From a checkpoint of a small class-conditioned image diffusion model: activation quick_gelu, 14800 steps.
Rows from block 4 of a small class-conditioned image diffusion model, named by matrix and row number. Rows with one number within an expert belong to one neuron, the router's apart. Each number is 128 + 32 x the weight over its row's rms, rounded and kept within 0 to 255. All counts start at 0.
Before each expert's rows are labels from the 100 images, of 14976 (inputs lightly noised), where the router gives the expert most weight on average: "top examples" is what is common among them. Only what is clearly more common there than usual is listed. The data: photos of plants and fungi (iNaturalist). In brackets: how many of the 100, against the usual share in percent.
# router: slot weights (model.blocks.4.mlp.router.weight, 128x128, trained with AdamW), inputs 0-127
# up: expert up (model.blocks.4.mlp.up, 64x128x128), inputs 0-127
# down: expert down (model.blocks.4.mlp.down, 64x128x128, transposed), outputs 0-127

# expert 61
top examples: class Liliopsida (34 vs 9.5)
router.122 [100 120 187 199 152 153 136 122 138 187 108 143 176 136 102 107 112 175 121 162 137 134 166 131 147 134 147 116 128 118 133 137 127 132 124  70 149 109 112 164 136  95 143 155 132 129 137 167 158 111  94 134 185 145 190 147 121 141 121 174   9 109  83 102 124 178 113  94  90 178 178 106 124 147 144  95 110 147 138 127 132 147 137 142  92   6 117 145 130 159 131  90 119 118 101  67 135 113 170 148 162  99 154 126 149 112 124 117 157 142 225 117 149 130 111 157 162 104 101  88 185 121 170 164 145 154 135 116]
router.123 [112 157 157 119 108  55 132 136 140 165 145 165 150  85 104 171 170 129 133 143  71 166 128 114 113 131  90 121  86 135 182 176 145  99 137 130 206 133  98  73 118 113 116 162 115 108 122 100 133  96 157 111 172 155 113 159  92 170 110 155  67 110 103 104 121 156 137  86 153 165 187 118 116 138 125 129 117 193 140 192  90  88 187 202  87 103 105  83 175 192 176 144 127  97 142 115 148 134 134 186 165  92 135 152 117 142  96  87 143 144 116 146 120  89 142 101  81 140 112 141 113  85  90 127  96 150  91  75]
up.4 [122 158 209 158 139 139 133 151 130 161 107 143 179 180 166 125 149 122 176  85 117 157 137 176  85  95 112 159 154 118 182  83 185 143  60 139 105 158 134 208  72 120 124 153 123  94  86 159 151 151 151 166  95 142 113 138 169 124 150 162 106 112 171 107 135 115 182  70 135 127  84 151 104 154  72 136 151 126 111 128 115 132 116  96 139 139 125 125 163 170  92 140 159 145 126 158  50 166 121 149  81 133 149 177 174 114 148 184  96 162 131 126 192  66 116 142 159 150 146 141 106 171  86 156 105 118 129 168]
down.4 [136 117  94 107 193 120 129 108 131  83 133  87 136 118 147 152 126 115 140 137 165  81 140 170 156  66  97  87 196 131 136 161 155 154 133  24 105  85  95 154 147  85 135 118  55  65 143 156 118 129 134 161 195 102  83 124  75  95 165 151 137 117 124 149 163 102 178 112 162 122  50 154 159  90 140 107 179 168 107 141 127 143 168 150 122 124  56 172 131 170 127  98  96 156 139 145  85 107 130 122 116 139 167 153 145 161  78 105 100 120 119 141 158 122 130 171 167 127 104 152 112 117 121 106 176 181 135 147]
up.5 [150 172 154 139 101 149 150 142 104 163 185 180 112 173  60  59 156 140 101 127  94  97 139 150 150 164 118  80 115 133 123 113 152 121 153 135 115  93 157 123 168 131 149 207 119 144 111  95 111 127 108  79 185 114 117 165 136 126 159 143 121 105 139 124 124 133 115 132 134 123 104 145 187 159 126 105  98 118 156  77 150 136 120 115 107 107 141 135 132 114  58 192  92  91 145 156 162 133 141 125 143 102  91 115 108 117 219 147 166 170 215  65 100 170  81 160 132  98  75  64 110 170 144 118 130 128 147 194]
down.5 [116 141 109  81 127 127  95 123 137 146 144 147 128 106 117 165 122 218 110  75 108 111 157 123 117 165  48 116  81  71 198 123 137 105 120 111 143 151 105  87 160 142 191 108 119 139 111 134 117 113 108 143 159 103 173 173 127 133 181  73 168 120 148 130 138 143 173  78  41 125  97  96 130  97 127 145 153  91 178 121 154 158 154 126 144 158  42 104 123 127  94  85 163 112 150 122  92 150 166 111 134  94 167 118 158 108 124 125  75 143  81 154 182 156 115 103  97 117 149 161 130 138  85 176  74 118 112 186]
up.6 [137 149 129 135 127 148  92 136  66  68 192 121 122 120  92  64 125 108 119 141 204 127  96  84  84 133 103 108 137  95 126 108 113 177 105 180 140  90 199 145 135 104 154 131 193 112 105 146 108 140  83 124 117  81 142 118 101 136 116 126 104 135 127 113 127  94 151  65  91 104 164  84 144 106 148 125 158  97 112 130 145 136 120  90 144 103 135  97 129 130 201 108 157 217 176 143  90 150 167 136 165 126 132 197  87 134 156 134 111 136  48  92 104 120 179  95 148 189 132 130  81 172 162 148 116 127 128  86]
down.6 [100 107 117 107 105 105 153 118 133 157 108 109 129 136 187  81 147  91 195  93 134  79 143 136  66 120  72 134 168 116 143 181 132 145 136  77 119 129 137 176 120 164 114  97  97  79 123 178 162 161  87 183  94  91 122 154  41 118 166  84  96 189  75  82 115 145  85  79 110  95 129 136 116 182 132 127 120 114 147 173 140  97  96 157 114  94 118  69 138 137 108 152  95 192 120 158 127 191 128 127  86 180 112 166 152 109 105 152 167  98 139 115 168  70 119 121 156 145 112 146 130  91 133 152  99 129  95 105]
up.7 [132  75 114 120 111 114 184 139  63  95 151 123 105  76 161 148  91 126  85 181 100 150 184 162 146 121 156  77 150 129 107  95 126 100 167 106 132 121 170 174 100 118 169 162 109 190 130 160 149 151 119 146 152 117 107 125 148  95 162  87 227 154 138 162  57 124 156 133 142 103 149 158 102 113 126 211 123 136 115 105 162 108 115  90 159 128 161 186 133 164  85 137  92 141 124 119 117 105 116 100 112 218 115 114 121 143  87 180 108 104 169 149 114 144 161 147 169 146 129 141 159 121 108 126 210 171 118 136]
down.7 [140 130 117  82 133 183 147 169 154 110 105 161 143 133  96 106 136 107 101 152 119  83 108 139 113  94  64 123 137 132 128 178 119  97 123  74 118 182 154 116 166 109 164 115 127 120 115  95 150 193 168 182 166 110  84 162  93 152 165 113 125 114 118  91 166 236 146  95  71 137 137 125 141  84 101 117  98 145 141 127 163 175 158 177  45 103 116 150 122 110 121 181 129  90 150 157  82 161 115 152 155 127 170  83 108 141 113 152 166 233 149 124  99 140 118 136  87 155 110 104 128 140 159  69 142 131 138 129]
up.8 [140 120 120 168 147 150 128 139  70 133  96 177 100 101 131 123 100 132 142 124 120 107 153  88  74 169 133  76  68  99 177  79  71 137 124 166 129 119 128 143  81 164 135 163 107  64 188  92 157 177  63 163 102 110 125  73 101 109  85  91 104 123 102 118 163  83 164 118 124 156 166 129 137 184  91 115 127 104 100  88 148 153 118  18 125 140  79 135 148 148 124 130 173 134 120 147 121 143 126 136  91 126 117 112 163 166 136 101 129  94 167 133 164 138  97 165 181 110 100  58 140 189 152 156 108 119 157 100]
down.8 [103 124 161 127 187 153 131 139 137 182  94 113 174 192 108 170 173 178 127 126  73 130  85 158 108 135 137 111 173 112 103 143 163  86 103  77 121  60 162 180  77 102  93 110 131  77 142 112  79 125 151 153 113 131 145 100 110 106 169 119  57 129 170 108 114 199  47 186 133 162 137 128 140  47 128 113 173 123 114 152 161 148 126 113  87 141 121 109 145 136 101 156 102 112 130 184 100 117 168 112 135 119 129 164 114 125 131 161 133 151 107 140 188 187 124 146 138 206 135 131 118 147 157 120 160 161 138  93]

# expert 41
top examples: class Liliopsida (36 vs 9.5)
router.82 [141 151 116 105 159 118 120  54 117 135 147 115  96 149  95 174  81 106 112 139 135 148 161 133  78 180 142  94 109 112 141 109 205 118 102 174 125 125 113 118 133 154 157 103  72 113 196 124  80  88 126 128  99 109 107 123 133  84 160 136 103 131 154 159 221 115 115 180 126 149  75 100  91 147 129  87  79 203 122 124 176 117 145 122  91 126 121 116 160 164 148 129 147 179 107 121 182  89 162 112 142 149 144  97 149  62  90  57 129 121  87  76 185 140 117 131 167 162  89 171 164 132  84  95 134 125 117 124]
router.83 [119 126 108 114 129 156 156  78 113 131 137 120 137 144  91 147 145 113 103 157 128 102  90 135 145 122 130 137 130  79 204 187 184  74 102 157 187 107 106  94 178 106  99 149 121  80 136 118 121  96 158 130 141 104 118 142 149 163 112 193  95  81 117  80 182 106 135 150 154 171  82  68 133 145 119 138 107 208 144 126 184  90 145 189  95 156  99  90 143 165 150 118 115 154 133 180 194  88 122 133 153 122 136 169 132 119  96 108  50 170 128  99 143  53 127 142 104 114  65 125 135  91 107 110  81 135 151 143]
up.15 [111 106 102 166 127 120  97  65 142 174 142 112  89 110  96  97 123 159 102 157  88 155  49 102 121 143 141 131  74 106 126 182 150 173 113  85 102 129 169 120 119  82 112 221 131 177 108  70  93 134 104 119  88  95 137 183 119 173  99 124 170 146 131 154 106 111 130 109 115 123  95 152 107 106 145  75  95 142 143 140 111 166 120 146 103 182 138 128 127  97 154 131 139 136 124 108 118  96 118 188 118 158 156 143 165 101 174 131  28 153  84  69 125 154 172 142 138 142 118 100  98 148  84  71  88 131 113 192]
down.15 [155 114 109 165 147 104 194 124  68 149  76  95 111 159 128  94  85 139 112 124  80 161  66 109 169 123  53 139 169  84 159  93 140 103 161 169 120 128 113 114 139 141 110 112 107 195 143  85 109 141 113 154 125 160 139 177 109 177  98 120 131 142  71  90 109 163 146  88 133  98 156 143 106 146 131 151 148 169 133 126 103 100  80 107 152  64 124 145 161 112  98 117 174 164  99 120 122  75  98 171  93 140 101 206 120 132 129 150  43 122 159  91  54 110 160 109  99 126 120 165 151 127 144 163 162 120 176 151]
up.16 [102 133 150  91 123 141 128 118  86  92 137  94  96 138  91 157 179 153  70 132 105 183 107 125 111 128 105  96 129 186 157 203 163  91 135 165 145  66 140  68 175 135 110 207 141 152 122 172 167  63 124  86 144 213  92 139 149 105 114 146 127 122 141 112 139  97 111 108 140  97 138 132 157 151 146 123 119 155  96 108 156 102 164  72  89  95 125  79 159 200 161 121  70 169 173 122 124  90 133 180 134 104  72 147 149 138  89 135  74 123 150 135 104 122  99 128 110 131 143 147 208 133  98 145 139 125 118 143]
down.16 [160  91 129 137 146 112 157 105 142 123 154 162 158  91  92 134 171 117 186 125 131 115 131 122 104 160 129  91 122 111  61 139 129 149 122 136 153 108 132 188 123  87 124 158 232 139 163 161 162 202 107 162 126 178 218 130  93 201 144 147 189 107 129 124  92 190 121 189 140 146 151 100 153  85 143 100 178 134 123  87 170 133  98 118 134 129 149 114 133 119 111 104 122 109 107 133  74 119 123 135 105 228 102 107 172  85 125 160 129 125 143 111  94 112 185 165 153 108 159 118 116  90  95 105 129 141 127  95]
up.17 [115  97 122 127 137  99 124 102 148 111 114 146 103 131 248 163 180 144 103 179 113 115 136 114 145 120 131 120 185 132 141  96  53 128 179  95  96 130 170 167  78 112 148 169 143 185 164 143 164 100 161 148 110 118 126 112 147 161 141 140 214 108 120  78  35 139 154 162 159 121 100 127 136 119 111 179 126 148  98 143 136 108 144 101 134 112 129 187 133 127  97 144 138  54 169 119 142 142 146 135 177 129  85 139  91 140 171 183 117  64 160 130 124  95 139 120 134 146 179 157  96 129 135 164 164 166 126 170]
down.17 [143  95 174 102 172 178 136 134 109 111 103 124 155 194 134 131  94 104 132 135 157 118 129 140 127  81 165 109 105 142 173 168  59 139 135  90 184  87 171 147 107 110 132 134 106  74 110 149 121 153 145 141 147 126 118 146 100  99 129 145  10 116 130 143 115 132 116  42 137 120 173 115 161 111 111 153  90 134 125 166 130 132 204 122 101 158  93  80 149 147 134  73 136 163 145 109 154 126 174 157  87  74 121 126 143 136  71  95 115 152 127 117 122 105  95  64 134 152  88 155 152  94 127  31  94 142 105  98]
up.18 [125  95 135 166 129 156 136 156 104 110 160 130 125 130 124 111  94 134 162 118 125  83 114 165 167  91 121 136  89  95 107  84  73 135 118 102  97 138 163 180 134  83 186 129 158 128 147 162 144 219 108 141 128 125 179 117 149 104 184  43 164 137 134 116  98 126 116 130 157 130 147 108 177  77 161 176 136 121 176 156 123  66 132 150  61 143  97 164 116  82 167 139 149 203 124 113  91 182 125 138 134 111 157 157 130 129 206 107 182 165 150 115 146 171 110 131 124  80 145 128 144 160 111 128 189 156 161 184]
down.18 [118  79 119 145  82  60  92 126 148 106 107 126 147  94 141 134 117 157 128  68 172 160 120 109 113 146 145 186 169 126 129 134 132 156  99 129 160 133  64  56 150 147 142 160 129 102 118 163 112  82 175  87 164 103 176 104 118  81 121  77 177 149 171 119 152 103 139 102 130 146 115 111 148 169 128  98 139 101 150 141 128 176 133 159 188 135  96  99 161 123 164 103 142 204  98 132  92 148 153 140 142  84  68 126 129 190 148  33  95 111  77  98 174 111  85 134 121 164 165 160 141 165  98 146 103 102 172 127]
up.19 [ 93 138  97 150 117 101 115 100 145 136 120 123 135  98 152 139 119 206 120 166 151 115  95 142  95 193 121 166  67 155  96 104 160  89 178  99 102 139 120  37 134 119 153 104 119 139 143 156 148 127 140 179 141 121  58 101  84 153 166 133 127  98 131 142  88 126 154 146 138 161 161 133 140 148  72 133 146 102 134 126 149 160 123 124 114  94 155 206 123  97 143 168 116 122 176 127 153 150 188 203 148  56 149 103 141 132 137  47 139 109  76 142  89  94 140 119 189  96 187 157 182 113 131 182 128 118 118 136]
down.19 [171 137 128 124 158 170 137 141  99 156 143 145 105 135 176 140  79 181 142 118 104 129 141 184 150 160 166  52 142 103 148 197 145 116 121 123 102 103 126 137 116 158 144  77  97  99 138 125  73 122 102 116 114 112 152  77 115 176 165 126  89 137 111 174 134 104 120  70 159  26  95 197 118  96  96 104 107  97 107 147 175 102 131 148 147 122 115 148 116 104 173 102 102 111  93  90 170 146 114  82  87 174 171 112 141  98  99  78 104 130 187 169 174 113  74 136 117 172 181 155 106 136 164  88  96 138 123 116]

# expert 0
top examples: class Liliopsida (25 vs 9.5)
router.0 [152 113 116 125 195 191  72 116 139 167 123 134 192 183 136 168 191 131 133 113  62 133 142 155 165 115  81 136 121 123 139 131 119 100 134 103 130 119 119 111 115 208 146 107 154  93  60 160 124 149  88 132 149 160  99 161  79 149 107 155 106 134 101 132 109 144 151 134 124 162 168 121 122 166 157  56  46 184 143 114 160  47 104 145  88 115 114 131 130 137 137 120 144  82  94 202 188 118 156 128 105 127 121 124 133  94 137 146 162 127 162 146 121 168 119 161  61 159 171  94  83  98 131 131  95 140 141 142]
router.1 [ 99 108  93 161 102 160 129 128 113 157  93 154 107 155 181 129 128  91 113  75 135 140  96 127 138 133  87 134 123 135 141 124  38 130 117  87  77 138 175 155 115 151 163 159 109 150 128 118 142 134 131 117 103  89 110 143 133  81 129  93 232  91 132 122 100 155 172  90 118  73 141 144 136 149 135 108 198 126 134 129 207 123 139  98 142 124  81 210 123 108 158 131 149 140 126 177 172 154 148 167  70 123  87 118  84 110 117 151 128 117 145 136 142 119 135 121 144 158 113 123 139  97 123  22 201 153 130 197]
up.15 [159 182 190  76 113 146 190 100 164 135  70 155 122  95 138 104 139 101 122 174 155 202 112 123 121 150 145  72 122 164 126  84 125 191 135 160 205  93  98  99 183 106 114 148 176 201 110 170 143 108 136 152  67 191 118 148 108 116 127  91 100 109  60 138 169 155 120  53 136 126 109 159 142 113 150 119 168 102 130  83 133 164 155 114 106 106 119 121 162  87 111 129 110 136 111 146 119 147 108 129 157 176 125 128 126 168 118 148 135 106 100 160  86 177  98 128 113 108 132 134 124  88 103 128 101 189 160  77]
down.15 [ 65 178 167 203 112 110 181  81 137 135 110 152 130 167 150 121 142  74  98 149 121  98  87 128 134 103 147 137 138 128 153 166  99  88  93 111 123 128 163 140 123  83 144 126  80 165 182 204 112 146 169 115 148 150 117 168 167 149  92 142 102 113  93 108  76 123 119  46 148 149  99 125 113 127 159  82 142  94 174  65 104 187 106  64  92 136 134 107 188 102 154 114 196 131 154  65 149 168 158 122 126  77 115 146 123  87 131  84 105 108 112 133 121  81 107 147 135 134  78 160 107 126 100  96 118 146 113 116]
up.16 [130 108 174 112 102 124 121 134 154 144 137 131  91 113 108 132 106 148 103 152 150 191  86 110 139 142 169 156 126 106  37 151  78 144 127  97 118 142 134  75 134 150 204 109 137 107 103 131 126 111 116 142 160 148 164 122  25 127 117 172 116 175 105 107 156  65 157  90 131  61 134 105 105 123 127 138 132 140  53  81  84 183 193 144 243 141 152 120 105 132 135 143 124 117 141 128 106 112 147 134 168 106 165 123 154 119 151 117 145 101 122 138 167 118  85 115 152  74  98 106 197 166 104 118 164 127 132 135]
down.16 [164  78 139 127  88  97  75  78 109 184 129 145 105 129 130 122 134 151 146 134 123 131 140 166 110 131 104 145 125 141 113 128 125 170 185 127  90 155 167 220 186 135 116 197 149 187 152 114 127  99 144 116 144  70 124 133 184 105 130  62 208 161 150 128 166 177 114  91 153 126 171 122 138 166 135 120 165 148 139  94 153 149 115 149 101 142 213  94  70  86 111 143 133 123 112 109 116 154 111 142  93 138  63 111 122 171 125 105 150 154 132 164 172 103 186 146 148 155  87  93 113 132 147 196 124 151 138  90]
up.17 [105 143 153 123 132 113  58 110 108 107 124 162 144 172 154 125 134 129 120 105 131 120 103  99 183 117 182 111  99 170 122 104 173 170 132 166 199 107  82 110 119 105 105 114 109 130 127 103 133  67 158 125 145 124  82 132  81 207 170 143  80 148 146 114 170 167 108 173 151 128  79 198 144  93 144 108 132 122 125 114  66 162 109 155  80 173  81  99 120  99 159 122 150 132  68 135 110 115  89 150 130  85 173 101 128 121 137 113 128 115 109  99  65 145 137  50 103  89 137 177  72  76 145 177 180 134 101 132]
down.17 [138 169 109 173  67  72  82 129 152 144 198 109 105 105 121 109 109 155 146 134 161 122 110 152 152 126 190 146 194 112  41 155 162 118 149 139 101 119 114 116 156 151 133 183 108 144  69 173 151 140 120 145 134 138 149 134 165 133 117 127 120  29 120 140 179 108  90 129 111 120  98 153 156  95 124 134 126 181 110  77 167  90 162  97 110 100  87 110  98 108 108 116 125  77 188 130 139 165 124  97 103  94 174 112 118 116  92  97 111 111 136 138 178 155 181 165  76 172 181 117 132 102 119  78 188 120 113 109]
up.18 [163 140 149 114 154 143 145  78 187 130 187  78 147 115  64 130 123 144 129 168 139 120 179 129 132 118 129 115 194 142 107 145 132 139 212 140 144  88 114 106 135  73 150  51 109  67 129 124 161 105 123 141 121 108  94 142  74 180  85 154 136 139 160 117 118 131 128 159 133  93 117 170 148 130  91 118 143 144 117 132 176 142 198 171 146 128 124  86  93 103  89 169 155  61 177 105 132 127 104 110 114 139 113  63 131 180 124 125 186  82 187  92  94 136 110 107 175 167 181 120 153 126 195 143 118 132 117 114]
down.18 [125  74  80 142 116 139 134  84 177 176 137 184 141  82 102 103 134 134 143 139 145 103 184  95 154  96 133 145  94 148 125 155 124 145 165 148 134 161 192 137 123 184 134 145 146 112 161 170  88 140 107 168 158  62 132  93 149 146  86 112 100 150 148 192 120  88 139 119 153 107 146  97 110 146 118 111  90 152 152 115 129 177 120 106 172 158 136  75 116  66 165  68 165  62 132  99 131 174 112 135 116  46 173  60 145  78 146 104 110 172 117 175 129 124 144 111 149 130 150 167  68 153 185 132 104  93 130 140]
up.19 [156 137 141 183 102 126 116 194  90 164 169 160 152 180 119 169 150 145  53 106 167 113 131 136 152 144 123  66 110 193 169 137 137 102 157 115 107  91 113 104 125 183 140 144 122 109 111 185 124 112 101 108 118 139 102 136  97 141 182 161  87 116 133 132 146 125 145 142 156 117  91  67 106 142 129 179 141  94 167 124 119 171 188 119  99 120  70  95 123  72 108 153  86  14 223 164  70 126 148 125 147 107 141 136 135 122 118 102 143  81 119 125 142 143 109  87 133  99 184 149 149 129 143 109 115 126 110  97]
down.19 [133 122 149  96 114 114 133 173 132 145 111 148 155  43 102 109  81 167 138 145 145 174 137 127 103 128 162 116 113  93 121 129 172 151 145 148 125 127 111 216 134  89 140 130 157 115 186 116 137 164 160 130  95 127 209  86 135 120 122  84  60 124 120 156  87 141 146 101 135 110 136 168  81  87  94 118 131 182 126 124 176  74 115  84 126 130 166  89 146 107 121 153  90 113 139 139 141 117  91 174 107 192 207  87 149 123  82  75 141 175 171 176 113 114 111 171  91 147 122 149 129 193  66 107 129 101 161 130]

# expert 34
top examples: order Caryophyllales (25 vs 7.8)
router.68 [ 91 180 141 113  86  77 117 181 133 147 133 178 145  92 112 116 133 105 154 110  70 170 186 109 102 129  35 137  69 140 111 128  77 193 125 148 154 171 137  97  69 150  94 129 144 107  90 168 128 149 148 115 112 171 100 110 157 150 101 115 122 154 115 160  81 130 107 101 109 170 163 123 110 102 137 134 120 148 117 170  85 124 136 149  71 111 127 114 132 147 170 119 133 139 125  81  78 200 110 151 148 110 104 110 156 198 118 132 175 168 143 163 151 170 103 154 135 196 171 163 107  62 105 159 115 102 107  90]
router.69 [124 107 121 122  77 119  89  88 178 124  93 156 135 128 143 138 104 125 163 148 139 110 154 150 125  83 117 212 133 128 167 149 113  91 135 117 150 113 135 139 130 150 135 105  50 147 177 108 201 151 145 109 116 119 131 186 122 178 141 155 145  95 152 105 123 112 104 103 119 101 130 112 187 219 169 113 166  54 131 123 162 190 136 156 113 183 154 138 101 103  67 113 122 157 142 183 166 164 126 128  92  75 100 135 104  61 114 127 147 128 115 139  95 145 170 105 151 163 120 104 117 172 153 107 194 125 188 181]
up.15 [130 135 158 179 155 163 133 127 116 129  93 122  77 110  89  93 165 144 159 163 121 149  94 128 110 126 120 101  87 175  81  64 143  95  85 110  63 150 106 131 152 162 141 111 150 178 184  70 112 141 140 167 103 125 121  72  89 119 171  93 105  88 153 143 150 107 136 133 102 100  90 177 147 108 128 118 174 115 100 101  97 142 146 166  82 111  69 133 116 196 111  90 104 116 152 150 149 114 112  93 122 180 175  99 154 126  77  49 118 189 157 140 132 130  94 129 143  96 151 158 152 110 132  54 208 144 154 131]
down.15 [124 104 118 120 124 194 142 152 116 193 148 196 123 149  88 101 206 176 132 129  65  94 135 139 147 137 109 105 133 154 144  83 172 147 114 177 126 145  91 101 137 102 168  98 179  99 151 169 129 172 167 169  77 173 190 150  93 211 110 134  97 109 116  93 124 220 110 156 113 129 115 106 118 125 130 128  98 118 122 156 128 148  85 196 139 145 171 143 124 115 129 169 140  93 124 140  51 120 120 149 104 114 132 168 123  98 112 131 111 114 127 122 145 148 133 111 133 171 123  92  86  98 108  35  97 128 112 150]
up.16 [139  40 192 135 164 112 117 111 136 182 167 123 150 135 152 195 123 146 164 103 173  81 156 188 136  80 166 144 130 173  88 103 128 164 118 106 142 182 123 132 147 150 152 141  93  97 111 160 135 145  92 203 134 156 115 161  92 155 191 129  93 176 150 110 136 133  39 107 171 153  84 153  79 155 132 123  59 129  69 116  68 104 138 145 158 116 103 177 193 111  89 112 139 140 128 115 127 156 110 147  94 152  86 146 139 149 154 163 108 123 157 132 140 120  86 150 118 121 147 152 154 134 115 119 124 108  91 178]
down.16 [120  93 103 150  98  72 110  74 114  28 138 175  96  86 146 117 116  65 129 127 151 182 156  84 158 171 138 150  74 164 128 126 133 125 155 171 124 116 146  87 118 150 134 160  86 109 125 171 172 122 126 122 170 124  94 151 137 166 153 108 159 171 174 122  98 127  91 163  72 135 148 136 143 113  93 180  46 141 124 114  90  91 177 165 133 107 177 145 124 107 125 141 145 150 100 162  83  65  94 122 153 151  75 135 142 140 160 148  70 141 116 182 150  97 148  45 114 114 106 153 142 114 120  96 109 102 119 132]
up.17 [134 139  92 121 110 138 142 155 140 129  98  76 133 146 148 107 129 205 163 150 145  60  78 132 163  93 118 108  86 133 119  82 113 126  58 102  74 163 100 171 167 151 119 146 155 175 120 100 184 103 124  85 158 192 161 184 146 159 117 135 145 104 108 137 171 108  69  98 112 126 143 154 119 139 141 125  99 159 109 143 154 177 100 111 158  94  55 160 138 109 146 101 129 135 105  73 140  57 123 104 120 136 190 110  99 172 186 168  96 149 134  90  95  86 131 152 102 109 138 108 157 158 165 143 141 126  79  60]
down.17 [111 184  84 155 147 126 152 116 118  91  87 140  89  96 112 129 151 144 132 112 165 186 127  98 197 107  90  78 149 141  46 157  95 102  72  78 150 108 172 125 165  85 128  95 121 197 157 129 106 135  92 154 131 102  95 166 175 152 139 140 199  78  91 148 107 100 103 105  95 145 113  87 169 165 135 152 127 140 116 114 173 166  43 150 132 125 108 118 111 130 145 156 169 148 143 103 130  97 107 123 111 111  78 125  84  95  64 111 106 124 130 102 139 173 127  75  86 107 144 136 125  77 156  95 137  98 122  68]
up.18 [129 141 202 173 141 113 133 101  92  86 158 132  91 133 159 123 135 134 159 143 131  91 126 116 149 116 138  88 170 177 151 118  64 128 132 154 128 117 204  97  64 110 166  76  83  91 140 142 147 140  75 140 134 148 125 148 141 158  98 134 102 124 107 122  81 202 138 117 110  60 127 145 103  95 147 156 129 127 160 100 113 132 139  80 163 103  65 186  89 122 169 102 115 108 115 114 119 104 152 147 107 156  92  86 102  94 251 180 114 115 125 150 118 158 140 123  87 173  97 144 126 104 101 155 154  98 194 121]
down.18 [157 111  81 128  81  88 115 128 115 134 177  58 124 151 186 123 150 132  86 153 157 164 140 106 110 151 168  87  97 100 152 121 103 136 130  77 153 184  68 133 149 177 135 138 155 103 113 125  81 154  82  67 178  79 157  83 157 126 131 102  84 189 144 161 176 167  81 134 159 136 136 164 125 103 112 113 127 139  98  48 132 144 160 170 114 141  65 134 143 158 166 108 106 168 106 102  86 105 127 177 173 134 180 149 121 169  53 116  82 133 137  91  91 139 118 149 118 109  95 115  79 159 155 137 111 122 133 141]
up.19 [102 149 183 169 144 144 120  71  99 120 122 101 118  79 159  78 143 131 144 138 117  88 111 117 143 162 100 161 104  98  85 150  93 130 119 189 133 165  61 111 117 106 136 124 138 135 162 170 200  59 120 136 131 194  88 113  94  71 112 122 146 150  96 165  57 158 115  58 127 103 144 127 136 195 140 130 163 141 110 169  96 143 113 155 113 138 150 160 114 150 151 149 143 143 113  80  77 104 156 163 138 179 129 121 117 144 125 215 153  93 163 152  88 167 115 171 107 105 136 120  96  85 130 169 202 145 144 121]
down.19 [130 209 126 100 105 105 154  85 123  69  98  70 140 138 167 103  83 133 127 180 214 158 110 120 139 106 154 125 150 104 139 161  80 110 144  53 131 106 157 113 165 134  90 113  69 185  93 117 146 131 108 141 144 105 126  95 118 139 138 133  83 129 105 161 192 112 106 102 104 134  91 172 103 123 109 155 103 135  93 113 133 103  96 107 185 126 111 128 101 173 155 138  85 132  96 158 173  89 151 142 139 123 143  96  88 167 165 165  77 136 105 115 165  90 154  77 157 111  97 124 133  71 162 197 198 110 115 103]